config.yaml
crop_scale_min: 0.7
horizontal_flip: true
translate: 0.12
norm_position: "pre"
width: 320
residual_init: "none"
magnitude_pruning: 0.5
epochs: 31.0
Rows from expert 2 of block 3, named by matrix and row number. Rows with one number belong to one neuron. Each number is 500 + 40 x the weight over its row's rms, rounded and kept within 0 to 999. All counts start at 0. Numbers have three digits each. After the name is the row's rms in percent of the matrix's.
# up: expert up (model.blocks.3.mlp.up, 16x320x320), inputs 160-319
# down: expert down (model.blocks.3.mlp.down, 16x320x320, transposed), outputs 160-319
up.77 088:514500533500500500500564500500429450500500490500500500500581489544399500500500553500500622500428500500449500504517457500486500535500444501558569459500500500500500409481620457500500437564500553563500500553500500499456412504500516500443544500490449462500582500490500500500500502443500500500422500500540500500500500500582500500480419500500500500545570465472499437413603500445500500500448528500523500500500481500485500500500500500515582500500543535568430500571500531500440500531500500
down.77 087:500500466500500500500500500433500500500580573526500500500563464500500451500542570529425331525500512500500431500500500598424584439581570500426500500500550500500500500500500500587500500540561439629500500500500526418500500505500500500500442536511556548500500508469500432500482527500416500500464500500500544577500500500500451500561500641421500500500450500500500432598446439500547500436500534500500500500512500425500500500500550500500426500500500482500465501500500500500500468500500519
up.78 104:418450583496549532500500500500500555500500455500542500500500500486433500500477498544500560581473518567440500523500500500356500551577393433500500472500513500403485416498579500469536442500500500470476500500500431561499500500477539500500500500446500500398500470536491500500454500467472548493500500500576500500557500500419522602500511500500471600500519500500500500500500429500416500500500500500500500452500422500480543509500450597500543537536500500500512457500500594450500480624500500
down.78 100:500527417492500577500500576431432500500541500500500500500519505500432536500500500545500500471432500500473500497500565581479500500590445601500476500500548448536500500536450421516500500391500482557463500561500500500490500500505500500500500594584592490500500532507509500500500435500494583468500500505513500500500430500500500500500500501500500485465500593500410536500500505597559424445500500500529500500500500580610500500500500475493398500500522480500472500445500500597528401437549500
up.79 114:462500581439552500498412519388500540519500435491539500544407500500500439415481500603484461523594500500500500435427500500500520472500500547500500517500468500500500426467500500500466544522500500509470500393508564492500500500500500471542500493469500500500473483524500494500500500535500509500500500560429500426500500411500500500513474471500590500500516500525590500547443489435500500487500500500422396442537500545500475500453500418500500500500540500500474539453500475550596402596495465
down.79 111:500463500573500518500500456500478429500488500334550401500543458500500527556434500411500500500500524594500449533500500500501459539528445504538480526399500582500413500475500547480500520404500500421500500545448490606500542456500500500561500437517506500500564500442467487569500448500518500527443457441500485500599563500500460500453578500537500367500500524500500500446500500500539500500466544483500444574577500500500500447429500500519500500597564500500532500437518500554536500500441534
up.80 085:500433539500554556541500500500500500500419500462505500500500500500500500500520538500500458452540500500500500500465500500500500440455500572500500542561459505500427442500423500500500586500500547500549500500458526500429500577560431475500461518395500500645472500500552500398500500544500500485500500500500500500500557500500426500500500421500500500500500458450500500500460500535500534434623500500399476442500537500500500371434500443539556500460424500435509500500500479500455500455561500
down.80 092:446437555500500495500501500535500407527500500500500499549500500546573473467433430500500500500562500500500486500515466445500416500500372484582552500500499500492500518500637500500500500500455500462547573528446505500634500444419375515500500500547500523500500443500500544500500500500500500555630503500500500527500559500500500473500500500536500500592492516500580500500500422404500500500500500500513500500590500500399500500534500500500500500500537430500500500500500500500428500500461480
up.81 109:529500463627500499505500500500500500458573500368469582500427475500474422461562500500466500500500458457500438430453500500555521500500500410568542500500500481500472432500583500461452472500500507456500442530505439451546504500539400517459500447500540496517572547577500500560500605500500563500559603500500458508528500500401529414586500500500500500435500434519551500466500500426500464500500458438470500567500520469500500500500500500430537500500530500537520500528468458500507538500492444
down.81 104:459500474500500500500500570500539452463500525500559500500500500451414517477500431464500500486561500500500500500500500406511562481500500500457448500388500500500500500401500586500483513459545500500530474500500507451500500500450500513463500500411500500500554527561500500500572597495500495561500500395586500455422522500545500549499500518536639443582371500442500500565556604439462500500500500571466500500590539500547500473500500500500500535516544462517500518452486500537423500450500582
up.82 102:538511500500500500500520500500500535541500500500470500500500535500418500500500489489442500444606431500500500500423500500496479418535500500500500530579500500577416434485500500500500478476490500556419500500500470499500500546472449452500449457517500500500476531608426398500482567616500500500467423536500555458500521444480500458500500500500536563500448460490529437500572500500500500490472500500485418500500453596561427441519500403500531389500438500501500500560500500500500500561500500
down.82 096:500590500500500433500481500500500500500500535500602500500500563523550500500500451500500500500507501519580500583516500454563500500500500488500440477500500515500453500500639571500538425513500609412474500552500454440482500396500500543500500507499503500545499500438500500479532500500385500500500500408456493500582417500457500434500500500550500504557440427505500449587455500500496500500570500500422500500500500500500591500543571500500470613500500500436564536500500500389444500559500500
up.83 088:500561500515500528540612566500443447447461563500500500500500433452566500500500438532513602500422532500477418500493500527500559500500500383500500412553548408500397561500441500429500500538500563500500500500554500519500550500500500537500500592500425500457537500500560500490500500500538442500500500500458500591500500500500519500500500500414500500397500316476500500416532445500574429528476500457407464500458500521477439500500500500552523500500508500457500469494539391500518547451500500
down.83 102:500500500500519473500500557500500500500500500482492528500500500500578486434500500500603392500500500500500500416425500578500448434500500432559500456433533431525502417439500500407483500500500432500500575500414535500500551500500500500500454450459500500519526500500500545569500500500500500549500548568500594450458422584500500500500564462427500500500500500500500418480583500471500500500500375500500500536562542500571500480500500500500467500509462500416500510500436502500500492543564409
up.84 097:579500481461520532526553496500500500500500500500500542500500500496500500500500500439500459500450418537500500461500500426500500420466500500500462421500551455403500500424500500500605500418507476444500500589556500464500500469504500476461594500500500450500500500622417500567500500500500547500500500549533500500403500507500500476500582500500553500552453500500500500401589500532507500592500500500450554546500411500500471578500518566532500500500543452500449500500500545444500500500500500
down.84 097:565474439585500425609500451481500500500500570546500621509500538500500500455500618457500446500500500467515406500606534500500500432500429500500500500497525500514500500500609549500540529586500585500575500584457500500621550500500560522500500441500500500524500542500500500410500554500466500500477500500500500500466500500600553421500503500500535500500442476523541549500500575500500500500500500460541481567500470500500500520517500537500500498500500500525430500473500500457500500500409448
up.85 103:500429602500452561565500468500500500500454404500500500561500468500416557426500445599482609564500500528553500549430500526500500500394500500500475500448500500554562500557440526474492518500459500500500567500500500609391559422463500500500500500448500551529500542576500450447500500500583500500500500573500500470508519521439500547500403500487453578500500455475500479399500546500481500500500427544430487500463595500547500371457530500529500500500492500500500512500596500472423530500500500
down.85 097:544500580472500490500385500592564500464448493500500500500559500500558468388500500584391433505500563500530483500500453500500518500474534500520581500500584500468500500492500520437431515500500500500461540500484435500455561500451412500500500500500466546500560500466500500603500500672500500500455500541469500500405500500537455500424500500500500515534445500484500500490542500405500537500500441475457570500500500500500534500500450500500559500471500499500510500482500500486501507600500461
up.86 115:506500500420500500465505530581437564451442500500500500500500471436500544500500514500500487500500436500519460457489499500500515500555500500500500482420457437524500435500500500500476500420386500533527570478533518500500488500500500500447500468536478493434361417530500575432485500516543500500449417500586468454500500500546470549435500500491550533465500500500500448448522469555500500575548500500555522469569500500526413434500443400489500500500500570500464469500500500466500476500472500
down.86 117:536500500601542500500500401500500500500467529500500540500500500467514500500514500594568500449576491500517523500500460500533500453500582500500462453435500500508500512500500515518597476500500500500465473577550524500507500500557460537474493500500578500500471565500500500500500529476442500552500500500500431399500417541446534480445500500500425412500500543480500500500500500587500532493566507500557500500500511612531426481500500500500436500536546500410476500500500548579521500500532500
up.87 097:548500500500459588521578569500433500464500463428530500519429500455500433500565500466500545500500459522500420500500500476437500383513415436500515500524546458411500500495500572500526546439500484500548500562500500500542575500432420500465571500500482539500500508500483500617500548433500455549500472571476500500470516500500500583500500500490558458500500500500524593456500462500542437541387500500500500500500455557500500500500538500500463592556500543530500500450521580539537445500500500
down.87 098:500569500544500500473500541500395430500500464477475525500500500500500500445500500509500500583471585500445500500500500546500500451581578500498558595500500500567477562542528500500366500512500500556500510500500548486500555494500500500500500500500500465521500585537544500562425517530539457500520476500581568500484517501500427500545590453500505592500507500563500500462500566575445500500425500500500500500557516500500494500500500558557454462500500538500500500500569500503525442464500452
up.88 115:459499500500521513488453435529483500449469429502500556533475500492482500600500593454500500505500500542459500500437458500500500421457555478457500500500454467500444399552500500542386578576500500438500500500564500486440477500590465457494537403486447500500561443581561500500500500500573450441489604541529500432536500500552500500452500500583573503453500500500590500500418500500565478415500505500500500527500500532520500500432500500411500535496514500500500556500537430500419500513500433
down.88 106:500500427434500500456530500424500500500500558606500440500500535500554584501500521500500460500605500508569500500500500483500520500500500437568464455500544597500555526500462606589542500510551500500500468463507500500448500483471532500500500500500383557500517475500500500482598500487435629500547500454508500454576526500491529437428500534568500455500554500547500500500469470502481500439581545576469528480424500516549592415528500500492443500452500500542500510500534513449458500500552495
up.89 093:500500500500481474562542588502500539536461500500500500500523561445411524500560478500536500500416434481500500500500500500500500500531500500565452505500456446500500500541500500500500407474500500500437500527500500500500559500500500616436516500500522500469500500382491500500496500500407500500500402500500511525500454466500466500455500524521500436406500543419500500604608500500438500500500401500509443500540500500449500545378555450500500432551500505500435454534520526500528526500500500
down.89 096:500500565463500475500520485454500500500539573500500420454561500500424500500500540500476551497500450529479500492484500552500500454500500500558471593452433500500456440518500500510556500500500531500530500520500430526391500500500550475500578500563481445544500562500514500500557445500500426500532480595500500500500550500500500500435554500431500620500500475500500429536451500500460500461500500500500459450500500500500473577500500622550454412472522567481451500500451500500441500500480502
up.90 105:544500500450504500500427544500500500500562500500500562561468494500500500448500523500500483548523500394500471500500548550500500500493500566546500417500458476540500413500500500500500500500500575500500500532500544500410447462500459507500500500450500500500500500529523534500556500500500500390458500475500607500500500500432448500500500500490491500500500500557500500451488412584500500500500448517411388496521500415500423444500585473500500488506533500500500500452430500500685554500459412
down.90 108:500572404500522450500500498521416450574500387500471534550407500459557500500497500584500500500500500500500535500529500533565500463518500394564500500557500500446500500500596500500541500359518500429449500560583574500484500500500564529500412531500500500536500522448500500497594588453500474500500527462526562500500504500486500500507426500584474344453500435500543500500585572500500500480500500546500384422500500500448500500500500561523473500500500500500500500500502500527547500500500554
up.91 097:541500500500453547566500500500469500500450465500608574560595440452462526449432500500378543500500432500438459536510500500500500438500500495500500459500500391427500500543494526500591500500606452510564500500547503500500552500435538500462500555483500500562500499480500500436537554500500500500500418500421500584422548500463500492500524500500500564594515440500500500500580500437500500572500500500500541500500500422471510459528450558500500500575494500500500500468500500527500500415582491
down.91 112:519475500451413500417500422441476531456500500500500550500500543500500500430500548522474477500500500500425500423418500500478500438433440500500500500601500500637450455453500506500464500500463538560500500506570500484500562437477438500537582416500484581500569544500500557500496500572481485500500438500497500500390500500500559500500515469500585500556500500443471500500500560500500551500484467500500500500552500500500500500500517500568416451500500427500589532500500500547535479500624492
up.92 099:465510500556588483523504500402500500500538500429402500588500500440500549500500518500561500559500492500500500549491479500500477446407500500527489500500500565500591500450500500500500500562400500543430500500500500470500429500500444500545500562562500424569500500500500500443503500545475545400576544424448500500479500451499500489541500500500500440569521500472415430489500544473500529500500489500500500524540560500500443564498500500500500500500500429500500517500500500511462500583500500
down.92 103:500462500500500503500500453500549500500494500415574500500411438530500512554500547422500465500500500500465500527461539500584588500500467501576417508500627482500500500475500593500500500406399500462421557500452500500525512459485500500500500500500443500525500500462500578544500463500500500500471465459500500500500574438532554536569544500564528534500500557592500454500500440515472500518542500453492500500581500500500500544500573492567500463500551500484547500418531500540500560500510500
up.93 112:453500500500461427500500500500500514510500569500511539500500470411566500411500529540459636567500500549500500500538570500492502498462500500500500500500500481500500500500562500559460500505448519500500553467500500500500424500503568575439500500480411565447500441500481558481551538500509513444444546455570500500413500500500566577486500500500485445500488500500486542500486423580480406545433474517500598451500500500500500500500500618500500465501500500500500522502500635480453500576407500
down.93 110:417448417500561537547411442500583500500500500500500500503500449443514508500447500577500560500400500500500500500557475500500485538500493448500500461525574500500500598500500500500472500421520431484500500461543594593500500500532500585452407468500500500500500500500461464452500554424500498500500552531500449500500500538415500500544480500500500500436502500483449602530500500549500408565485540510500551500522500561500500507515500500616602500425500425434500476474529500619500500500500500
up.94 108:397475500500500500549446535500556500464453503439546500500500500500539500500323500585517500512500548500500466524565500500500548464430500500467500500500568566537452512500500524532458500447500584500500519500522574477560500423491500500504442500521500563525480500501532539433608463500452500509547455500500457500499500482458500459595500572530500500583500441474546442500500500453500593536500500543500500500500555424500500500525536500528430498457455445547500515443500500609460476500600447
down.94 108:500389500500500500500500516500618552471500500500500500431528521578453472533500530438500550500463500551490563555477492500465506500500500566500500500500500544410411422500516586495434449473448400472500500462546447500489466416491500408500500500434500500516463500500629484500482500500500500500500452500500500496426500500500488500500460421489500500500600500500421500500500429500500500429500432500558500474523438511500500500557500566500472500493500410484560500500528500498500500531500500
up.95 093:537533422500500465500537500500500500500605583548603543500494434500544571500500472517500539436500538574557429538500477500500500500500500500500500440445500500546428500500600500398500500454509500500500418422452509500500500500500500500500540500475582500500500593484427477432368529500500500518564494500500500467500500466500413463489500500438461500451500500548500500500500505459500619557564500500547451500500448500482500500542500536571476500500500490500500420500500500500530500500500500
down.95 096:500443398560541500500500468503500529432500500440446500436503506522452500500442482500500500500500457500500500500500390500500500500598500500513500478481500500587467500545500430500500500500500582500500500500500498435573550500500472500530555548579500500500446500500500463500500415500510500535485500500547621485515500500457534500500596556500455562500500500476500500500555580500457500500465500463500500449550500500435624500500463500393500500471500451500540500500500500500534500500465485
up.96 106:450446500500454500500500544487500500547392422500500482500500464500500482500450558500500500500500500430500500554406434500500500431457447531500500567572500500500500542500423500514500500446585500489500533501500542528397558500500539563500526500500500500520500575500537500485589500560500540500515520615500500420500526500500442435534500500484500423500500500500566500470473500500453500500439500579433500500500500553500500500422500465572504500410500439500449437457522500500500528509500518
down.96 094:500500608453535524553500500500536500500449503500560470500529500500500474477500465512484500500358577410500430513500500500500484437500550500500500500532500584450577500500429500500500500512531479397500500500440514500500453568500500500454500517500463537500500500500500451500464571500500500539500500500405500585465523482476439506500500546397500530535476500500565635500500500500566523500500500475500500500504500456500500500500500571500564500500482500571441503500485500500419500500500448
up.97 096:546500439500500500500500500500571580500593500449448500500587500511409523528570531500500500476453433481500461567468500500557500434500529512500566537500508410532500500500500598500500416420480534500500500551500587449500475500500500500420543490500500479449500513500477523499500500526500500500442500500518500500500500500499500500455500566500644500456500500597500458433594500494500500500500561563500463500581500618589500522485426500500500500500500500500500500551517500500514566500490500
down.97 101:500567374518588437412500478500500500500548519500494500500500500500558467447500472575542409500500500500500581500497487500500500436500500500518462419448500580500439516500500591500677500500500592430500479500500500500570500500500504500500485500500532500545546500500500500459500495453455500558500500486500503485471525445499552500464552500394500417495492469500610574500500500509433500442500445515500500500446513531547500500500500571470469500448500582500417500431500500500403500500500500
up.98 098:471456500500422500523451578500500397505598500500500548544500500500500488518573500500571597544459500500500453458539561500456538609552444500500500500426500455500589555452500500500500438498490544500500471481404500500445500500476465538442500465486478562459500500499550500500491500500414554415448546402480500477500413565601500500491500500451458529491602500519500455500480438503444393550500445437500532490500500513500469540509500500469500500537500500495500481469478485485594500500500500
down.98 091:500500500546579479530494500500500442500433500500500500567500500534500416500500466500500500500583500539500500500500500500500549500500500500500420592556500404606500500511500444438500500436500498429547634500500594509500457500527566496500500488575500568500500500500500500500526553500500500549500557500463500431500497500500601500549478457500584460500500500440512500529500472546500500500500500500500500537500500500500500500422477574550500499567500500500500640500500500500478555584433500
up.99 100:500455500528528500500409500478553459500581566500500597441475500500469539461500419571528424552521500500566421500500500462535500500554422460500500500500570547511390500457500500584546491500500484500522500448434500533548546465500422500500500371529500488556500528500518544500562540500500558520500500525500500440533500500500500464537567500457466500500383488551549500474500500500500441557432500500404467500500500500500452463464406500500479500500440500597500500493529458534500500483556435
down.99 100:456500562498456460463500500500500500439518441416434500574500500533500500500500500494533533500500500442532538500467500500566509440489500546484512544400500477500500448432500450476419500500500500541468500454500529500541612500521558500490500425500500458568450500510500528537464500500533500500500500485500500500502500569587351500514500500471375500395532470594521500437500500553407500500500460500500447593500500500463500487500450500555585478500488486500534500435510500409500500500500500
up.100 101:500525500497500536463430508527500500484531582500489507500500500521604489500464567449500500500458500414500572525412384500500492500493516500569500500421500463528457500502571496493465451500500500500473439500561500436472485510519500427500438500443526439510500414500419574445500464500530500500500592500500500376529500478500500393500500518500531512500500500570500471473500500402500522500500500500500500500500501500500578500500468488563586460437432500616500434544500466570500500500500500
down.100 098:570500450561500419500500500462423500530588506500500487429503425458467500500464500541500500500500500581500500449500465500500462500500500500500477587389510542500574500500445519500603500500500478417500500489500455474500559500500500474500584511535410500500500500500500500500500500500500500500450500500525457500519484426541500585500383500489500539500500500500559450585500500485456444500500500500514466500420523592500436576500500500500480548440515517541436500439443500399477395529531500
up.101 095:500500491500500508500468578500578500512470514500500500500500500500449498500488453563500507500500500500500493500545500500500500442500563500500608431444519500500500578500500500583542426554500500500486415500439500500500500465450500539500500593533534474500485540494581525500534500500441530503483494500514500500578552500500500439556543500500500500500463500495500500500500469528479489500422500500500548500500534374572500550500563489582484414457516500454500500500503500581465569440587613
down.101 093:454500500500570500483564500500614485422500500500500459588500476471538500537472538590449500534500500467486500500575500488480443500465494514444530523500500471500424518500500484500415485451500534551461525373538500476523449500500500474500500500561500500500500500500478500500488476403500500437500500500402500500604515500556500596500603500500468562554407506500500524485545415484500567398500500500500500500500500448530500500500481553522452500457500500500544549500562434429500500424500541
up.102 120:440472500500500429545542472500500549404465522500525500500417455500500500494514503500554541600404448511500500500500500500500463500453535557500415572492412462552464447500553521556523540537500561465475517500500447573425435439500500500426500500473500442538500500589577560403566500500527470455567452500500523553462545500411544500529500500500477538457500526553491535465500500500472548506417603517546500460526548500500500448495500541587461540500500461500468549524547500610500500583519500
down.102 115:500500549535415481500500554565531500477500537575600500500556500555549500500500572500434500500500500500500500571597500545444500500487500500500500496500469518485409412567541566500500401400500500411500451468500474531517500500500553383500472500500500500500500500500500500500500500500526500516500477534562590579451488453553500467437497500451500500523500500500500500500476452435516428500500461500500467500500500500480461511489500490500500500500500472500448561492500495500500503553544513
up.103 089:613501491453500500500500500576500581539411484439422525500520500500500500536500500580500500411538500500500541485500575500500500500500500502464578446500500550500500471538500428500500500500500500500500501551500500483500479500500446500459433500529556500500412563500447500500500587569500500500497422500483500505521500500500515459500500500455591500521500422500500479575634500529500411500527526500526481500500500500524500418500500500560500421542500500450500500500500500521500563574500500
down.103 097:500500500526562500564500500500500436500500551500500500500500500500500443500500500616500500500500475411581500500449500500515500500660483525452446500461424406414464500548500587491577500538500487472530521548440500500500500500547500486500500500551500500500500500537500500483506431579500500451500411500500534539500500459479500500500443528500473484500453500582500500500500548435500500413500500500500500517500489500556500500500572500572441497476507581500500547500500500500493464402428571
up.104 112:500500445433447518519500517500500457500484500500500500566500469500471451445500500497513513500500500547537500500468537500500521464477458500535500542468500500565530510500443598500500500420500608550500500469500500500500579500465500542500467442479459544445577440428539578500543540466475535500596486383506500443500444500592500569584500516448463500500500451522584460444500500560500500511435450541513500459500500500500443523500500437500458562500475507500553500361443500500594500500500465
down.104 121:544500500523495500497441556593414464500500481500500500500449611500456459571469500554500500500500500593500469500500511500506519500517500500489500500506500500545500500543533500485500560523500500544513568484549496500476556500500442535523500571500431570500531500500500500500462488583461500500500500500542500490500500446537569448500500500500500538487485500428500500500494589583500500477438480508387500406500500563409559575539500500558447500500500472500573500564557500541500500490500436
up.105 114:500500515500500500500479426490568500436500582436534585555500500548444391500500516539434500519471500461500500469500580393557500454500500500446566500500546488498455500528500556519525558452502575500489427500500500463464558402558439500500577500500496500500608500500500522500500550500456552500515520500500500500500509500500500437500500500505482500500500522500544500398500484500500500462489470493453500438479380451500500446522560500500500516482500500553500500500500514500543429586500500
down.105 105:500500500500454500511465500573472485517585493500513500500435526463510500500543427500472410436538500532509519500524500489558485527500500500500413506500500500500425576500577500533474500431500500500500622500500500486500487500554413500500500500467501567500500500438415550500538594477500496500500500446513500500463430500500527500500397500509452500500500445485555500553467620537577448512433500518500433500500541491500477511500500500500500542553527500500547500500406483440500500500500484
up.106 100:500482492500548500500469553500467500457467438500494500531541500481500555500556532500500439486452500500500536500500500500500530489500500514500500500452468432500406500573528500481500500478543500500541398500544515415500500500500500558500463500500590500500500500487500500386500568539500500516500500462500500500500488468500500436584533563500500595467541500557500429500500533500473548507551513500588500577500579467459500425500450445500456500516458500500436500455619400547500500500500533
down.106 103:527500419500500519492500428500475500500531543500500500435482464489500500446500500473500500500515508571377434466500437500616431437577500500500532500500500500432500500500555500563500500500536500431500500500500500500500594500439565537562550500508414500479500503500430500500475474500452500500500492500437530468482545481455500500500457465500500500500500500500560434500437500563500500500464451500495500500500500576453500565500500500500584500467500500500500561500500557500500441500550500
up.107 091:339500500477500498500557500500500500481500515500500500500500500500500500474500500500500500500441417531447462447514557500500500500479500500500441454566500500500499500500458453587531500500536566500500545500456500494397500500508500493500450500507524500557500500436500500500595500612500528428500500556500414500433500500500500525500500500413448396500531500524542500500500500558473500500426500500594516570489471500481432500456487500500468557500535440638479500441500572549500500500500415
down.107 099:475500515453559499457490500500500546567500500500436497445500408500459500500500500500461455582500535500422462500500538484537500474527500500474500535500607500463461500469500500500500500528500500532500444511500500500571482554500553544500500579500500500427441489458425500448412500515500564500474500532500500505409500500549506530473540500465500558500500445338471500540500500412511500582500500470500500522500428500500545500500500500461500500500479500500500500500500434576500500592500500
up.108 088:500500500439500518463475531554573421589490515600500500506500500500500500423500500500500500500535500546589500449500500500531585612556500500500574500500552488500565567500521500500484500481535443418500500500500500500459500500566538500456500500406500525500500500500526554500500500608500543414486500500582418500500500520559540453490463498430507500458544500500552500597396391500486582500500442500500500500550400500500500500449428500573527500500500500459500500500539464500500518500500484
down.108 091:556500500438525565500500500500500500500568500500500500500500500365524500537452500481500567500500500500500422485500608500451500500548535500512586502500500560495500560515423487418500424463567500565500500618500546500500496500500428500500451460500500491519500500500500454474500500500474585500500500500503471500500500500462500500500500453500589506500500500599537500500503500500444500563500500500476603500565500453525500500500500477500500425500500500500500500464500428619488456500500500
up.109 092:519500500454500612560500500594500500500407500467500500500500500500500500500409500500469500457548500517500500500500576500519541500599492424568500500529500500505428548600500456531500500500500500500500500500500500500500538500421475543500500500498500542500430500500565457484532500500500438442455500500542503461500500500500500500545500554529500438497478380500572466500558500500459500527406500444531549428500500570479500476500464464500500502578500455504505444500527500500500449500605563
down.109 098:500648437420500448614559561575500463560542531403462596500506500550500500509500537522500500403500546500500569500500457468500445433431500483500500500471500500546500500455500500544500441421500446500500500500500500500445500500565500508528500500500500500500481500432454500527498444500515554440500500500567500500500537500507584474551539468580556500500600495462481500500500500444500501434500500500500461418530583474580500438500476500542500500536638476446543500457412500520525500464500500
up.110 097:500532500385574574500533500500587500500463500500471500500408468500577495500500533549500500481500500500500463559456513500423500500443500589500500500500500500586592500445444500500500500500500500500499500500500587500500400500464500500500500537500500467500500500500500500500453500500641402447500500500500653556500500414500458581500500500500500500542500500500500500500500440499560500500500588562539500500513460592627439500483549500610500443452569500500525500524500500500500500500500538
down.110 100:500500500500500500527500500500500460467493419521536500500557448408500460399465500500500500500500577524617489500500500499468444500595507500500449449359500495500500500560572528500500500500513470500500538500500500500456500508500459500500580500396456500444500500500500500500479606500500500541500529378495424500500500500500500563413348500498500408520472500500430540553500500414500548568500475430500500500506570428479500500625500460496500541500500470500471407500500516455531500500500500
up.111 108:401442500500499500500500500587379529500500522500500500500500500461528480500533565500600500500500500603500500500500500500500496543500501500500500566438363500500522435452532500500500500500401419500503500500500500457500439473500500500500500560527582500500481500500500520500495550500503549478426500410571500464419541474500500570500500500500605466448480500417500540500474500500500492500549500445500563500611500590506552460500456432463500500634509500500500500500500500540523500500464500
down.111 100:542500500495500552456536500612666500500523525521533500500565516439540580546539417543500505500566500500562500554530500500500500511500576500502489500500500500519500543528500500433620468500500500500500477572558500500500500407403562500500500500509626444461484500500500500434500455500420500515500481500500479422500500500420500500500441525496449441500500473476467500500397498601500470500506500500426500500500500516500559494529500500459500500500465416500472524509500515500500398545500558
up.112 116:520500500500460500500500500500452406500560500410468500500553500500623415566500473500483595500418541500500470500538580500449522500500432500500607398552520574500500500500486500542500500449500500556500519500482412542504571453500500563439545500500500500439464581512410522568500500500500450500500503500455500443546606511500500533459546500500500449500375500500578452393500500562500500465454429482500500469500500478576458500554538500482495500500527500500456379500500500411516500537500500
down.112 102:500557500537541500500498426557458500482500500500500441500564500500500500500515500500589500500507547500462515460500500500500543500500451500462500538500500500507441560500547500500500582480500626500500440500524500486500500513500492500548500498561500481542492545500500500500500500498500583500500510500519500500550500449459501500590500526580570500500500500464567500398500490500500410500407500529463558500534500500517500500500400500500515500500546471500500544500500500500500423500464500
up.113 083:516500530500500528428500500500500500500441500626553450500500500500500500546500500523481500500500500500500500564500500500500406483494505500485450500435430500500522536457500500500578500500480568500478557500446414574396500500395500500500500565500417500366560441500485500380500546500500500509605500500500472500500500446500500500446438410500365498537500589500500500453500500542500500519500500562596535500500413417500439500500500481500500555403556379500500566500500480500502500500500500
down.113 089:457500500500545528526542500500500570431500500500500500460500500495500500625500500500500478462500384500500500592500557500500500500500420500497500500500544547546500500500500500557500434476500500500459500429527500500500484486476589525500434512500423468500456466477500500500500571500500500500500500500500500589500500500572484500446392500457500461500527500393486500500391459500558500500552500500500500500637500499497500425398551560470500441500515500481499500568491500500500500500521500
up.114 100:465562500500500500570578500500375500500500515500529500500446500506500500500495523500500400500564443500510500517461500500464465473500460529500435543500474500564490550498500504432396500500500500500527441408500500500500500481447500500500500491442428500519500500492467453500517512545500632469565500575500500550500500475463491524500500500599500551526573582500536436447500517500512500500463496521500500500500527500500427455500467500476500467500415500500500500500500500482500543500500500
down.114 102:536456451524500524500443509500500470430557427406500500500454500500500559561465500500500479500500500506386413500500571500455508500500500500500500500500585500500500491444558500487500465500590500436500539509482500550500500411472459500500500500500500541514538500458455565541500500466500500560611475500500610526500557519516500473414539415601558500500500500458476500607500500564500500531500500470500500500571446500500500500500500574500500486500500545500500500500500602580498471500500500
up.115 098:500500500500500500500500500500525500581485541539531500500408500531500500494405500500467476596500500526454496535500457500500500525500500484500500464441453500544500500501522451500500520500500500464500500500543500451500500552500550558557500587564543492500500500455461500500500500559500500500478434541500401439455446500509615451500514402500500500595457431478389500480500465500500500552577500599500600432500500426500537395500545498635500458582500500500413500500500430500500500500500500
down.115 087:428572500628500500628500407500509528500500500500502500440500554500566500406500500500500500500486500596581473500465500500469500500479500500524500500500500500487567500500556481500500500500522500579504500436500500500500500500500538586507474501463500423500422500500500594475500559538481500500500500500500500605457427500510500500528403500464473461436500500500500538500500556500500500500500483526500538500543466500444500500500462470434500481500500401536500500500534542427500548500566500
up.116 101:399500500500500570595496500509500528569500426500500539535437501500500500500500500500474439500479500426505503506500574517383500500500465390463500500500417500500500500545500507489386577514500500500500427500525500481481475484500500399568500500524464608500500500500375513543480519500500500500500469505448445569565557486500492500464500568500475445452552571500500529500453563424474575335533500492500500411521414500500531500500500500406500470562453446440500577500469462534500500550500500
down.116 099:500458500460465500500545500500486500500552563500473500482500424500464563568482508500470500500500500445500500500500500500500443577500500500500580410500500380500500500500475525500500500500500506500552500591505500427355500500524439500500538500488463500471456598603563500500477500570500444500423500500469509500463500479500500500386474500465500500588569500492416500546500399585500500561458500590603467500427504552500452500503498384500500509477500572418431518491500566533502490500500554
up.117 105:486500500500500500465394582500500544500500525500439500463500429500472571504520443500541557500500500578500476507500593550500547500500500548398511471564500500500500494500500500517500500455463466507500500500463439500500477500500500500500452500557580500364452565500500561500500500500462512500500440443573500500431500500500500575500500500430536561500542577572474517500520468500411500582514408500513541498566480500432500488500500500500500541500500440459500500550500521500527500500545571
down.117 103:437475487500573442429549500577500500504542511517417500500500410500463481587500500500575500500555489447500479500500440500506500500500500500443500539444500500552500500502450500500542448500544500500510530500500500500500525543500500500443566517581500458561376500554500500500492452500500500568584409500500537487500543432507486500500508551541448550500529500500500458500463500500500537500670500498500503437481500531459529500459500500500426500500446500500474456498500500500500456500556500
up.118 119:537500500440470573538500514560500439500500482500500538500500500464500409500500529579542580500500565500497500500468469500500500500500431500507500408446554524500500500554500457607501500426500536468474500541500433500500591500500554545446500500396454500500500500500554528500609500500496500500500500500560506429500500531500500536500497588512500460500500387486500500500562397550488453631500500448500500474506500555505500500435465500500576639490500464608500500500485500525441500500544500
down.118 106:500582408500500500517491586500500407500500547500437500571500546461467500500543500500430500502500556500500535500564500500500476500500511473500500439500500452500543500510500500500606438437500500436500560500517568500500531500616500500561453500500500535500545500406500453500512500532514476510500485500512500474536500500500597426517485527521500474500535547485500572500500500544552500500458500500500434500500500515500500426520500650534500573573500500455500500500403500500554558500500500